config = dict(
    encoder_dropout=0.05,
    encoder_moe='top_k',
    encoder_patch_size=[8, 16],
    text_encoder_inner_norm=False,
    text_encoder_shared_expert=False,
    steps=2800,
    lr_schedule='cosine',
    adamw_weight_decay_other_params=0.05,
)
Rows from block 3 of the text encoder, named by matrix and row number. Rows with one number belong to one attention dimension. Each number is 500 + 25 x the weight over its row's rms, rounded and kept within 0 to 999. All counts start at 0. Numbers have three digits each. After the name is the row's rms in percent of the matrix's.
# q: attention query, key and value (stacked) (text_encoder.blocks.3.attn.qkv.weight, 1152x384, the q third), inputs 0-76
# k: attention query, key and value (stacked) (text_encoder.blocks.3.attn.qkv.weight, 1152x384, the k third), inputs 0-76
q.237 097:496507520494500527539544483501462521439501531504494488486475449503563521517498493533483492505453509503477489473533448477504510447503542494535534547494469500499491527517509479468489487501489526458519447484476496518515529500482534497
k.237 101:492501490517479483510491499469529484449519522451492484503538537572472507469531527520478485504491512511461476484525462510458557513486476497523521429480504469486489525484452533532481477486525458532514514529470506445500485497514500507
q.238 101:495483553459453490527516513475513467476494464508496496493495483461503531463483552492529515541501529460499513548475491487487441495490481512546489473513535474489474545516499458483524506516513494490529501514469462443523501492466478521
k.238 103:531543505463491444489470474516475512503506555486493489481448513522489500524515498462469499506528509495476512518508494532488519504535484477480500494497483486533471485480507466489499538515538533498519483484507474469475493547570516478
q.239 097:505508495467527470492506481514494499494502489474444498534485481541468509521456493469454534526497494560516465513503500516501545523541501516473519504478507502570516518489460512487521525478492526516509497482540514490495489534482477463
k.239 105:504502499510490509476497498486524487475536451498527485575482495511502456541518482488510505465475465488491495496501499483508484493488497527473456487532466534507470491491538475546472482513539472525504517482508531468512535507473528521
q.240 098:493493484511540415477514489454489496524501439476466457491506495531488480512484531521496499523500493498521496501495514533491497479531488518520504558503520488522492547473488522484533499543453493515496516494504509508509542438513530479
k.240 100:522505539515485501474482443477531500500516485452500502495490535537523482482490539530491469515559512544503482501470473497553501485483531516464498499528491514489553493517481464507520496514435456493540504530500492497486535514498545463
q.241 102:522510499506491523492477494498576480460499512545492498500526475522525497505483505533471511484501485541530509490479495523487496484488497465482485516533511514494523481477541534522461503479516520484484487493509511550537481468512528542
k.241 103:517524515519473468495497503471499507514539506479489508500531469523468488456451442491518480522492425531484519530505460490516545493538460493468506519497493541538502485535478472456504515545522463498470483463492495506501512513502494525
q.242 102:541526482515490494516473512512460541502475500510471457523497526479500507446465502449488512464536462512471502493500474508515479496484501524536511539498467449525517507527503504528531469520489523531565481476499507497523512493490515515
k.242 100:493515480504476515485505486487492490547518544500481512538519503516517430494511544456462513520503537463468540503512492516468449502487507486526498511544521505461482483508502510501462511450483498496489509515495513502518528533509508517
q.243 102:530522524502510444502500508474485452536489518479518495451475491502475539504503475514485498540513481522481516507478445492517517515500498482467533504499498506440566448482463501515491526485564499516532469481484499462485517538488505496
k.243 099:514522496461483480528479504496540491494504517542522496528451534501511452475462477509505485494498486518522499499514542510504493513495443469504492501486502515528502475543509481506528495525457559485484479513542530454524479511538517526
q.244 093:538510487467522475451516489524460498497521465499491477475507508535511461495459531534491441503502483507485502523460484542468508503452463469464480487524514493492482492495501450520465457494525540488508502548545494513496487466472432450
k.244 102:490525505504491515504515508464467516502519558511506494473480507512461531468492521480514535487475515554519527499493535519496543512523511557544509488501574528486468488487477458513514499518511507492521463487509463477532467498495511471
q.245 103:470505523497483506539493462487485508510496502535503462522550514461530496465462462481493484495497477481494509501552520478474463485544515486499533516491496526514515445524509483529490518503502501504528510547517509492483497504484486505
k.245 098:508559501498478466523462501517486507555517477535496487481505506535484509475464531504483490498544538505507519481522509565499521485498496520524505483490456539483494501521496539508486459524470525500500535528503476482501507502502494491
q.246 105:499470529504474501518479535501482460536500477479490493481486487501504510484462538451511502546467481546482510502503459489450506464494497518470483522516514485529511494546510489540486501500516497470458504474521488558517515536524475497
k.246 099:495498519461476514498485476530519472488536517513488476490465476506507469508486494499535511490486474480512468491492497503483531523525469480526471526515505480507465488512486517459557501531533518486511503513493470485490521535529490493
q.247 093:492472492502537461514488461502502512497470509478498507460506484505462535504477537528533498502505490514529461478477501493463509486520520493496458481537498507547530507524472535548526505461541488514480527483511493528493453491528551528
k.247 094:474501465529529506491496496575504459491503513522528502492506466485476513494501470473514519478480509484451511502497542521508517512548527513525456500491456508490534506525524508485533539535501544534487508475532456500507464477450506526
q.248 100:521476494489567485525487487472504477468500492457551502516524504536538471492508480455505546504551482511478485488497472515502487489476503476486537521475490511511526535488516462497497436473538526519493497459472463521515466528498577504
k.248 097:549517456479521496497505527476516510484485451536470524500465439518493488519521540499527502473492516482533483522519514480496465528537499498494441531509509466494515545540511509512495476498504477491473495479495493534523481478484497485
q.249 096:488467472499514533516508524496533532469524506463506477522503491513499501523470504514540470493508500509479503485499499510481513511504488473504503486479517538510488511487549524543472555509493507472504488501509455543498461485486511480
k.249 099:546478488439478452505492448512518517463509508469473480467508508500490554496483489497488489523497502516522504466490487516513468436442510486528526494497505506492507498496497538458504518473513503534478508478510532475505506476486484480
q.250 098:511470523523462521546480453526491488522496468538504533510491478491458520512509491501507491498528470494533475476514450468503487496525502504561478545518480497468513477507494509493452546502556528477477531476488492514513478512486490514
k.250 097:499508479484483499493522516524518549511517472469530468490504499485490525505510499470513499502523519508479524506514495492474522475506516509503510460511505537508455512481498477505546488474476539458470491484508539486507478453545525539
q.251 094:507489548505477514432481481535507477519501478496494529473507465519485541536517458469550526472529509516483515493558501511443451478505491506542454452542518490487440565515466493525523515512510491477509471489491500527490486467485492532
k.251 100:501502496507509517507518513506511504556448465481504502473511503520482531503480492481487498519502505521493522554492499517491520498468549511478492504518449491502490527452486519519486480480514543505475507488490421496497460486521479515
q.252 101:475509481527526475517527484513529500490472484492465496533526469524481478480520500542519500506512482538513501459468530480489526551499532519495471548520512496486536480502469489513522476513503517511496503521555512487489504490529539524
k.252 098:514524491517502510502522525456527471470545484496492505523535500499498497483492467507436532503481516487459525480495480497477532461512508537477493513526487502523488511501480493477480489507506526578516518496467513531490525473511519487
q.253 100:502518518464495508517491484496511534494477488489504514534508532497471466556471497502461531510461487494498411487533495497500526559439496498518535523467503504497499508496493517500494477530496506523495474489524498494456519500496478524
k.253 101:510457490563509470497497516507486514525512480495504488530467500530525545497507525504459493511488503526512497480566532519502483526512491497507464475490503514479508476478516514498494521490491494526472543510481525503496512511470483517
q.254 093:527501533505462489517514476520478454493512510478513511491513490463533474529430509516512525506478465516495497565515476472451479458526514490478453504508487542519514541515483502522512516451528536462454487549507480498501487471500490510
k.254 096:523470475494533475515513508482496528488518516495503487496497463517518488495506497482492494509507534514542460507528478509489490487483549505501522535498506502532479451531530467519539520460497518486513476516510484525483471483447449501
q.255 102:459530471513500474480499480534473466508474473461511471481490500489495483458486476459499551502572489478496503469519538509472521515539504495473455449502553505517494515466459510479486533435453468427525503459524507511526460474495512553
k.255 102:521512476475507481471493499465514506516518510530491449494462497463500490511484503476515502520539531515538518501442482490482509500466491446538517482465566510530512484513522490498474509508480481488519501450465509494528538504454493512
q.256 103:490463486508506506462513475475479568497507455476492498515489534528478506514483517503527468492481484468556497490487479485479523488472510516543460472472456505503503505474503460522470501499491567510512507507506511500476453479499497498
k.256 111:471499484495477501487489509488503477469501531461511517468513497506465501528490522468505476498506512475519495509521523474431445535484466530541493495563490492551491532477518517498510478537536464500454531464516499534485484541496468488
q.257 102:523512478519457504471470538527480485543447472458474510502494531497442552498524489497494520521449504512518460488462522499490499560502460547488503523494512453510486484513533558487487507491498482518498510555531501484520517507500525507
k.257 097:501488478579493490492522471489483488487448503494467543547486496490507507495479485498477489508490500474485502511527534471487483514536500519533509508482491508520516468451485494512467513518521446533520510518468522457530499508527485495
q.258 104:502531492561557463452507490505497478518481490479476503553516524537510469492535495483505526487489506509496493518491499523518478461520532539508538542500460487511524513490486516540488509514493500464484530516533490539460504505483536524
k.258 102:537488463501450493492549512529512402498485509507512478490461469497535533458502517501497517526485490474499533470521490499539509506477504538474518491498487502448465455482531501534494490488444465518521519512508547469542495540502546504
q.259 096:477532466517476539504457493488496529482513479495500499509556491497557495509486515506488529507490524482507525505530509522469521504496492463507543496512499503463493535473509462492489497481453467499504483487501482422435518469484504507
k.259 104:548479493523523484461462511520476478481479497476524473444493498508454475478511500500545523511477535466492502509509514480491493493493510468504529454506512497516520506493479502495478472486507481478511500519523467517481507563502500548
q.260 103:508500501512473508477501508450448535479484549502521463517497489511517511459506478566519488511527489480492496503521526506465513466504505508466509507529481445495530493505449482459495478499478514532511520534534465499482507526512515514
k.260 101:474496500497473482469479497505495483497446512540493530486508469505464510493487474509504512527495503519504470513493474496532494486463473490526476503497483490514465530501480474490540529497498545496516468487472568508494484529531493496
q.261 104:474533517439485480539492440524489529529497458441540457540506497507531556497500488525492497497477467509509493480542486467476502485495502470509489466466528550521552540503551516529477488465478532486500490499468462429517477501513527521
k.261 102:546462526516494522530506506467498513488507508512538528517513502540501496484478528526466489492521504447520507488520498506475513448488516509519532494498496499510482510484492496537458505509479501477442512496528551483480488507514509488
q.262 105:557530547538465474492505527472478538452501529442456491489463505505475480495548509493505516491534500484507532505486505495506487530501504502474490473506477471497469519512526521483495492474494481511498463525542531499499511478482499459
k.262 099:471518469504490508476516518516452469484515470500514502461498516516487456505489488521481504481544497512498542505487511494552553513531479525509458485490557522511542536526506467490493508533510526482471540523502449529549531462465467507
q.263 105:499477487507508451486446521486473524484479489515453517504534513465464496548489477501532493519527545495502547527507476488461474546507519473510461471506452513501501499498505517538529483520548493496495494472497544493468479553520493517
k.263 099:501509538516481510516485481465500515471501566494490487496471487493476509518499495515546492484530513476496541517514514506517513504463486492483474531503499512555459526495498480469472507474529460516496482485459487521446485491469501488
q.264 099:494536505507500522476488539507467533504548505524544478453494489490545481503496504490512517489551462496461465503553510500493498501509500494539525447481527508548470492520518488521492547513502491519503541481503429465463513508493459476
k.264 102:464478498500469515500498509515513479484498473498517518535522499503486464478521529526504476453521544469470493528519549519528519507476514499484509517513523511479470502503503480513473493513543488498511519479496522482510473564504488522
q.265 094:521534521469487429517514518523523449503520503474453481523518500479515498479477497482500503516482487505513522544519482499499512474487463512523519498500506466529469453503531514514510496535469502477496502498509500523527481499484540560
k.265 103:503483489499516542498512482453512491543438504482476548480499481493482508474472525496488544476498505487464554469534504495494543514514508527479520503501491541479412520491506470491472507520506489529495501501532500510443525522461525458
q.266 099:483456535476520511506473492487477465520490500426504509499524488484520502478500521514533506517454514500519532513503426464511503476502450489501494477468528541523525480530488508465478493454514514502521529449498512477507493493533484464
k.266 094:494486556501527495458514498552499456471543528523502498464488499515561523509521512496496488525474485522471539478490489527502553503528506523467533503477524484479515499540513490475450499519513480461499494504464493521525511511495468513
q.267 101:481484486492491509514473460512567491469475493550508430518516544494453523508525525496502494451527518510492507477490529484503494488498516476503521468514504509535463498476506530492432509531451488444457515467540490499508528521544508507
k.267 104:493505570517485490471529469452543486486504547567474535519530482531483491488474523473525533468500453531476507491463512538521492510500463494471509487505499558537497503526485486518526528495527518520494494526499501532468515468490530505
q.268 107:512495490580492488532497543461531467462495541490498506473492493516502457480494502502502491519495482500437502483515501496517496521496472517519512503490489503491454509469522510515522517521454506516503437508510503521502500522475568524
k.268 100:491491489532490488551494499520462521494472533495497507477503506542429520497494518450448501491496487494486484542477498494487469494469510501473479513513514479485541537496514534484496495498517478451453499472491505451511522488506490488
q.269 107:490497471499489475497521512462509506515563494524533492505545528529498483449510468493518499521480476487551489522539527495494467484525435466490513478522463473469500542502522501483485549499531529457513468519474487446486498522516482495
k.269 110:550489502503500487524501524485486486413502520488500529527501480504537509470514502489523470532454519516490552526463466514522476491510501507475476517521499528504462524550513468483524487502541471499503476433504504552517517551528547471
q.270 098:505477531516492479440461492507486496535464472479477498497521556505500492524503518493530493505498526488455529463490537491537505500460482465447532481518470499501462481517524496480488458530490502542514488507440505463496537482514504529
k.270 104:476485521504551521500487473522549469511524553468516513462487534479456515465514502505525483509512490479499470461478508473523459526528500486487501511523482524481509519495505510560514535515472501528511546510484495508534521535500527552
q.271 097:502528450490505490508525528537498455478521498489483472506546502485492488503470506506558485512525499495439511451459493461478521490508496499520468508488482525462523505480474487565499489514499501464528543469492496519472486540478521506
k.271 099:502473521530490485555505517542443546490536527513552479531510507505488492496497487513513494504542492491520449491498505488541476494504490495541456531493521520474514508464468456505479522497498530510542527496484470514482513516513529492
q.272 102:491500511485460529501477492543482471480496502517493515509501463474500501508513541504519452497487495539495511440513521474483502500537483522463471445507492502478516448471489488526484496493520510484506552453470486507480513523500506489
k.272 100:507500493522506435488518518481544468467565526526502518496534483506477462492507508503541538479494486539517441529506492513491485508472483563535499517511500492512508506504488514522518506490498499541510481543511540520494457503508491481
q.273 099:518517519536507493489497480491519454502517498485537519503494528498505502494531527522442495442505508454495487497486485546538467507504505484487484503506450494481500546487483446478537461523443508535454502462542472477548478518511524491
k.273 096:524487474531468507515492460520514500436481508500534502470487499505511506478446528560525472508500508475509500497467481522461508521460543526514545477526518512467540517466495502499458519486485544531536504498541491527447504489497533469
q.274 102:484470507480483490471512507519503542527513524506550507506496480500501519475495505516477512486481476516576443556474509520477496516493463491471461467493530533510517475462496477513510521485506478432499491518515463454487505519542487499
k.274 099:493513531498515541526508530482510490508493512510489492486488485487552539487517460495495502502484483484564470520515491481543494512490512499558500443503504523485518519531495480530482479483488466476506464480515528526490540474524496499
q.275 101:493525495494467485520464500522500440495541504524479506507512446523512470506514491492473550497485539527492459476497507470473490462505481518430477495525491465510515478490492499512512512502487497514521472515457528520522425535532526486
k.275 101:470516495476499485472497410545463548549515492536515461505500508535526490499549485495499503505520523495514468532529544510489494523535532503496522501501503428515531522467501558533505564511498515493453479513517532493494499500548485486
q.276 098:509541485507497460504524474496520546531504490503469504485435505485526483487522508534496484477512501550464486476462481506533483512516463501498471494500451479481499479532509537499508506510479497508518503447485533499543506512540506463
k.276 103:520485493561507511491505495494560474507519463460454510479461497501470472500491542500500481486493523469512507563442498495492491482508518513471461473563501465491500477472485503520492493518487495497522560479504465493499486478518505491
q.277 097:496517520480497476540489527490496490487503520542488453526479477453439522539449510509548472507507493518480485458542457537466504512506460528498502482502550474521468480550526459476478480489443510476510512495448534466506498475508495488
k.277 096:533506525483518512462474520509506467487491461542509455529450535561488469531488487535524478478459516506484480511484534480458497479511498519478505517500464514492459493529531469473549485495503535508492523477479486513474498524480527448
q.278 100:486541511500516462513473545531534496491481506485484478517482484450498502508524488516472513465515483491539517482470558532475498481492503520501480513500503566463487536495551528502510533539513541502474462510484507540492479504521508493
k.278 102:518475474446500546474468490471481529490498507492511550495534485505531488557457490496495544512492471481472523479533478504510486535500483500516493498508479502513495465496452451531515468490495494509505501447510504473469465490533484499
q.279 102:504506489468500451483512492493460486521487516502521468528505491535507514526493507503504521493517477489524505515471475520531476516473496506494509502512447459509497471531455438453488492483477462500536491510487508491499498502500483501
k.279 100:454467497519527508540497512497536507538500481506489488495465466470550503507541486453434454514489520482500522471521481469480510539521504461479519534517515525511493540509494505542494544512482520502504535457528518499443477503497494505
q.280 104:488521500533498479484497551495513505528491528473465491496504491482513495485480513507496499486491522530514540557526520546477485561501491509459495483494524474546532470467493502491477488475508532521513481544512474482510462516489501481
k.280 097:537501545462516459471504455503486516482477462458469468467480535522536516457518506456517493487491468465490511481479525498504507528518478487495475513494431447511523451459486527537493501509484498513511500513502536495493502517485516542
q.281 096:460537517469500537523481566519488490526481464469520482500469456482469531521529525494499502508504534510495487480520539557533472525507472501461521481509506488520531496523439504505498539502474532524497522523501466483510452568513492492
k.281 100:504531525484508514506490530522496523507496500480519489522509475534483513508490503468530496470481464543569507503531484544542541465507507520490503476554522506513478513475537508566521497508510511515523497473529514498468489566494509483
q.282 097:545499496509509516536529504525486526483495545520525465491511476522507520492508539528517485435510498488522505489486513537499485506495530456500524557487500472480543530517487515513473510477540503465510487491536532520488543511555520522
k.282 103:504513482486500526535523523496509502498538474529475479497512505499463550494503502515466497492482499486489478495509530549503530518484471484482495517497489515486528515497519486484513496530508513564512519476473480505513518538528487483
q.283 108:483531496465501516460471531499511470476525508519518480479539492549483471498485486483463522515490509490511433492488478473508468486462547484516476532502490493491521544536459460512484486542459546501550494484500497470497497465497490426
k.283 094:545519527545500539445470547507511534528507482481474481489531494519495486524479501455496520466498480497516514478489505528483451484498507469512461518472527508455484474519473547505484525515525493473510531516492485576521501471517482537
q.284 101:500489536505502476502510473488500496491487482475502484510557521510488496501486485508506521517474545492497546556518503533531494496504533495518536507486507493481452532446517526453492502514527466475454539486500559509469455568488473479
k.284 101:512513516503497517510497559452521553520525475460503489529513510488489501490481476496522507471530470440533519438507511457484488521515503474527448493523492548499505466510513486472469524525511505495514527489481505457478526487470502557
q.285 105:514454539498517514501483480546467507471528499525475526499481522545468478507493485482541468506499503471479508552511486510465490500503548500434516480513532481510526483517483502483481525529492492527529500536503500538515520518519496487
k.285 103:507490488472493494502476488535515484559505519520486492492460550501478508512454478481462474516557489514492505507483520526512481469525488461525495517512516484526466499506508498484480497488503523521535490481494467515503509508480491506
q.286 096:474528508533532504511492514499468528480530519457511524531527499503473488491493535503455455478477526515449492537523480503515491488507494478526473549500504513477543480505494467469508513513494481484515543554514532516517483481512502537
k.286 103:532486477493485517514484509510547520502518452517464506543502474499469498497538539487488471492491479499474533513508500518445473474501532485523489504495510480463561524529455539466516529499484500491522572513487502495499442460531474508
q.287 091:463466503480520553510480503491528504531550510540516458483518456518528495467484497508471545513496501528505540501515491496478495457488533491485488477502511486493490489541517509451483495509483497479489469509497499471508462471496484540
k.287 102:464468497563486506508525442541462532481499475472522534514508495523532479511521490517500480460511491483541502449534515498476485460500531476516502496500510537496467506530473509508481539466479483506493486552500495509515453536543501515
q.288 102:514481476507507473515480536495507512525460503506507509482505564469457462477493530533547487541533542557504518499506506507548515527521529543514490536482508481507458491507482502482515526501541525470523546494480504482536539485511498502
k.288 099:469486486496497492549475460499480531516481525456488487513518462473503541511498505532456497513479534489479523518498525457491514511511463540501584524483533488494503516479497526486477511476517453509498519522486541486522525518504472542
q.289 098:450525503502471477487531461459505513474453512480492496583512527487514517474478512498497550474466484518530492507512530478520497579542494496518551461522475558524478483496484459525481498534475518502457466513511523468484466513480516484
k.289 094:467485509496481575466492525504515493499514487461484476507487488508501525511459499500474492502499511484509524485518503526496500485458509483487465466499502520519491555491518446468496530512547506526468501532507450541498488551502484468
q.290 090:502517499459512553484498488511477464505494492474501526482556466487503493491479483500568505505509500519528506475436510515527523520501472489517536504510514452485503516489512486495455522512475516521481462502452499538498548502458522448
k.290 099:491476452510431546495491484482525554469504523512545503520483472485499469493475483508488583473503505511481510507509499513453518504483490525541486502464519548504493465464501493503547474530492508498504490532485502471459495529481496477
q.291 098:480540514513529426488504503492499471463527468444519478491514495491502486461467490482495480452528462531482481422483485499544488480500480470498531522495518520536530501526515486515508530548532531475515528508490509509495513466485482494
k.291 105:522510509499513507488529492472522488480484517510481532520454479478478498488498482527479540505502519523485469458482518503523529507480454518533458514465489471495481496515484513477462526509523534526457477473497513578490491517502518533
q.292 103:497504491487492511482484509534505518492454513490520502431503504481510458518499453504477513474518520502530538509460549473523497488504514517440546508525497523505468509462465489512461487485507466537488481476499481488521519471490454497
k.292 101:508453513531479491522462461525484492516487501454459485515537443483506482510492498482490524533515484538474470524477476480524510510500468519504523483554505503548478508529502511530481525519507547516487533512488496482485516494485489499
q.293 098:522461490505494539512503475505524476483509486516487465510518526473484482461485499448506483544492504510483507453466480514442527497502494551503455455548471523497573488489536507481495485541522478512507476467500517495460472489529481487
k.293 100:497490523509526490467526524463482498501506513553543503505470533518507503487523500515498484512550496497497478529519549495448468481537511462504510526504478495508513503532503490504512478509476472527520497496507478479463487534478525484
q.294 095:471492557501507448460491480478463508520515454511502499485522481521507532513499496473517508489459522485478470481454492474500488526521545491531470478534553490496483473494557509515495489491490501478513450497514497509485511490528479499
k.294 102:513558490498465542488495480522541496482485480530503513449494480471480501505490508513518508495508503480540509469521515533523500484472484492515465580440528529528446520504465472528514518476494447485514514467471519518511470494511528454
q.295 096:517500527507553513474505528490491503544463550551480465486506515493507483465522463478453533535529470459496543539509475504470495486503482500493456524480491489477517494503488516541495478508440500516514478478464485538525477508491517557
k.295 098:504466484485464517521526543527555528469521502510500518501537479515483494483488531487541479514526491523478498502484496507452457512494508504494528472510479544458504503473482489532493452552474523508522508509478532496503490457517450493
q.296 100:501505494483545459514444522499480514497459541521495471509517527479501499531489464530554521438468541466497471564500498496526482502518504477497470435516547512509522495499489510514516521512528505485554548480473503526502530494544540452
k.296 097:500482506534522484531449502538483513501502534495493496531525496533485460492523494512508497515524501500509520511463522473519523492507491491455534494510506519500488494504496513526535522521495520453522521459499511482505517470470503495
q.297 101:478501486490526552485503502477493489467505490489485523512526522488479519499478505467507501523518510521549502511551483485518488534492460517543498478447524512539500500505457495500500531503550488507479521529498490479501551490463529514
k.297 098:481460482517477523510480506463542510501486507491471520505495512510510484512482567507480539499469505516522492513498534526530500511490505472552541532480496481450492487515483492526499486526545507518536523523517517470512511508499510520
q.298 103:529496485521508497514465536507485504516524504509532509487470537516503545493491479528518512488492510514535504527554500461498545494495506515508518526496492503539500488479499533486515505488501519552496476481548498492471513515549480517
k.298 097:535506473533528520482512512530498477469476492536467469509490470464533450543452490508504515520512502484490531466551533450500517489463502516547510495510527526514551515489500523496458514497508490510458525517461524503496484510542510538
q.299 099:523486479477464501514484500526508466551569526476502514513486503490545523534478487526511502500546509505519489532554524528480530538490473508497525462512506519492516486514479487448502444506501490495509490522498523505508517541507498499
k.299 100:511495518489509478503544528480528537517498547517520470522514492488508488471498483479471508510497534491500555511539555507491474464507490470528456518475504485522526501446499514473491538514513472473500492448497473528477475481472499432
q.300 100:494505516470491491501523479475514513498512533458517518447508511513512524465454535477587478507507517516507505500493516476474470514476521509489489538492510512503537474509570504454528482465477469522516517498518501497490452546503477496
k.300 100:445484499497528483501548514473516475517493503498490491472497483488495484535502505531539524523507497500480514467491500469483512515566514507498542472476544514521476520481508494461387486493459498504517481526556459493506503511492516509
q.301 099:499476502498498542441482524519515518510485523524504556459501479497484504545507509513539490505517521469536502490475536517503486491506456491510473508495499525538525483509485517511499486537522496522537448464511459490493524482523482432
k.301 090:542496504506474451474470480489488527511541479506491505522500486498480480508464523521509510499512515479516561462461489505496475470529487522503497515513494451471528500493522523480458518456466516525472494470510525514493499516524472545
q.302 096:526478490478526508509506492516540502500556524523500511516518456547481473523479485463534495470474530530542500487487504452537531476499533481467531529520534530461510486535480489518547525468487504498512497447467492482474490524505496516
k.302 096:513471477481475543497506504523538516520548457516451506468492508523506474514497503499447465519515497470484495514494519491520470516513522440521479487465545477494452499446515522538498537486557516474500474525521507470465487488488533489
q.303 095:564499517503467487491463527535500548493489500497489513529502517519496517484497529497566534499516526566524479508550439487529489478507531473506505504507505535443490436506486483463504497458494488512550547510548511520488525501512522494
k.303 099:500483504496526489510520499517481485532511486505544531502511474478512491552473473435514521516474499500510497460489535457446518498499533458484531471475510472505537465488479540508505487527491502460479478499488469522544518476494551486
q.304 096:512502518514494498476511480506445560514475454509498507501506488504507532531476476490497527537452533531486504510528513495496505512494513489499509488463463519540443528505546528517502503514486457510489487538524497471481482498498537486
k.304 102:530466518477557549503487458513544487499476519521536476503462482466487488456507522515559479511501485546508488510489525481495512477497486497445500517514497515508480499479499513528456504468537548536522437528482477492502474482526507489
q.305 097:500489484531547546497470469477551472489497530484515515482501480460524490556488511471536491483489503486455533550486522500489506522492517500508531492467480486483458500522483503548505529538488542514503488499515483519500501481525507482
k.305 099:489506562483476488511517521507499512499459529491496479512508494518542486512524483525468513510445512501521529487512472542509480496535459505495486494528517486535470487528475482500541483486545486503520489521487524492490511550540520505
q.306 098:483501510492486497543504518517489448540505519456481482522520449474484496515512515502531477509502492501523486440510509511462510447450529486565523455498473538499506515554495504484452494506527532545533491487399481522500515466489554483
k.306 099:497472496488490488498446505556524508448479526503480494431556472475487480507506496470507488465505520509510542485535504464513513526536528458505541494499533501517533546506490509468548509495506469525493494515462508494478465499510502483
q.307 104:458491436489511509448524526463527456520520476506524526475470499494451507472505530518440532475503495530494526504510506494501543507506498493534465509490476455500511545523515506562533487487494543554528556464516527507502501489472521492
k.307 106:564530502501502522508473513481478514497468536475543505511509507487469528523498480501529507549472512525473492544482488498474492521527503521456491501491524451503481491539494528502454460500549480494498498514491500509500484477520511487
q.308 101:477518496526501536509515511466462501498482489504482496485552534490492489506514526475512539442504497474495505533518489500505459490542529527496513514499522512518502547532503507537475511474507479541537499538527495459519503526522539531
k.308 099:501532515513455501507477481516558536483502487519491512526514482512522457497533484533496490510474523465535502493463477531506473508476481479527535508522511480546519457522489438469466488482486507512496487492534522510545538481508507532
q.309 105:531529503505497470502520498418475503507468508487516526458460479504498537499482493474519544501517500481471453484473492546504496541461507507510482508429530530520509462472523482506466499512494476511515489485490508520529489494505534491
k.309 096:499507529513494479498510486481455491554516540471492511497450488527541567533467472524506486525497501471515504503477491483551521552513490507477491480525524502510543502477541489504509479496455488474519516490506499509509502510526487531
q.310 097:473495500480494464486486507515499497497486527491496483487494460494520507483532502498477488541498500503509486549509483501506468516466496514515501485466503500485513544473546520528487496498483476535528525514465445509470457459490536511
k.310 095:542539473503441475499551484507509500503491498517492515501486512523505550529518461496530534524483490461468477470493504456516467492522523514478504498536509482524560506491464447464472473513540493488497502516513517509493455467547476574
q.311 102:509501499503512497545535499492489496483532505496481467476511547504485534509536547522487549506532490481514496525509499509530530471487490546507523500542514493501563499453465492510531507486496460483516473489500499500484496464503526481
k.311 099:515519469456551506475503509542444477485488539486504494487540516446468503532466477508459561522511501506429465498511506506505471524462486500534457498438511468493487545498493494478520492491510494498497510516501517506465513497506531538
q.312 099:500529512471528514523474471482473464476464528540472520472548485499521491479503453502491472467488542535507531500453522504518474459451497472481462489550507516503510521518507496484550498477514496526493504456516507522522523466530511519
k.312 103:461510507493510497513428476483478519539485484492502494475488499520512470473488492485516484467452505488527502518530535481516506503482493480540501483455498519505478511507471468458490506485531498499476546501458519540464515513493501493
q.313 104:516482504470484509509546549471513539464502435496510506517475505490476525469469524498530501449511495489514498499510491488479489510474503533507514546485517480518515507493500526534516480496502481501499519467474458506470536518513532455
k.313 104:548503518516494512505507484491444499476508478495480501496487514464511492541485484491531506498473530513492498509478500503474468492547509506518478497497480500492496460468471506494468494526445487433522513479529461559530500512472509522
q.314 107:507477502528527561509502555477519501483469525530446532505485479477505480495492472478529486514452472512487522478541491502534486497478485520475494499454469505494460472518474519489530531472495544503525552507505503515483511476512494529
k.314 099:497518516531513513518490509465507485476501501500488505530466471570464537453474418502527535515492511522475496499480502535495501552484528486485514549512522474497501524489499491514503490487530495453510502528488506489493481522514442528
q.315 103:515431530505469467514537459498512504535492523517436513484495474505531444501510505536519510503466516483496485512519485528500535480550510473476512503476537495483466538517505482561459503492494507477488549485471504523487500549511483520
k.315 099:509526493499517480496490484515491475493505485492491518540509515499517453522495473513459541467471488484496523518489506478519447468476494483487480516543505525506480493502494498513528513537499493518477477503515519525514513542481472508
q.316 103:510472493501482466499521526519472544524501504497552493464521512501498489505494485494548533536501487503469487552531468548473545478505544487524506465513520488536517509481508513495509568519516536514524459535516474470493487500514453460
k.316 099:531517482465508511465463481531487515508490516479534490505484523529523492509496500482486511467497467467481490498490504525504526484501482465498463485494538505491463483486511540433504508499512535474501520499501542498505477477462481514
q.317 096:514465447479458497520493484539455487536526500508487476478505521483501496474496501533487500479493492470479541517470517492530489546491482497507496490505498447519520499523468524496528505534454494526514477475475496466502515478474523487
k.317 100:479501531546530505456542523436528449479416519492523465528526509483521494508490532523469517493485476529474430505524519478492510500528459506517535484496500518493528494473524486504544477513471493477490479543524492462515544517517499521
q.318 100:524499458499517485476443480501517537514532512487483501519457495509492508503500492513482486484485463494468530467471495533551483478512502473477502472487492526501489450487489512477510515469515502454506516532545528467524491464507481538
k.318 095:502524527474506470452484529474484488478491499498508508556488505481454504490504513518495506475512513530538543490528540491478534475469515493500533466474485487469501513519476488508506486450500536515478473486499475476493475529494502498
q.319 096:475491532534494507494559488495467499464477528459521494499496477566530506524506511515475511528487471473562464477522487497539482547506507495534513500496548535548491500484505548507503506494514470523461548517535483510495491508482501539
k.319 094:525544507532479496497500508490494430468474534448493482497473512494514502517472521482496511476486503451490490510497501482494443525529501503495484472498508532492496453537512480515533493490507532516485504468547483512555542491497516529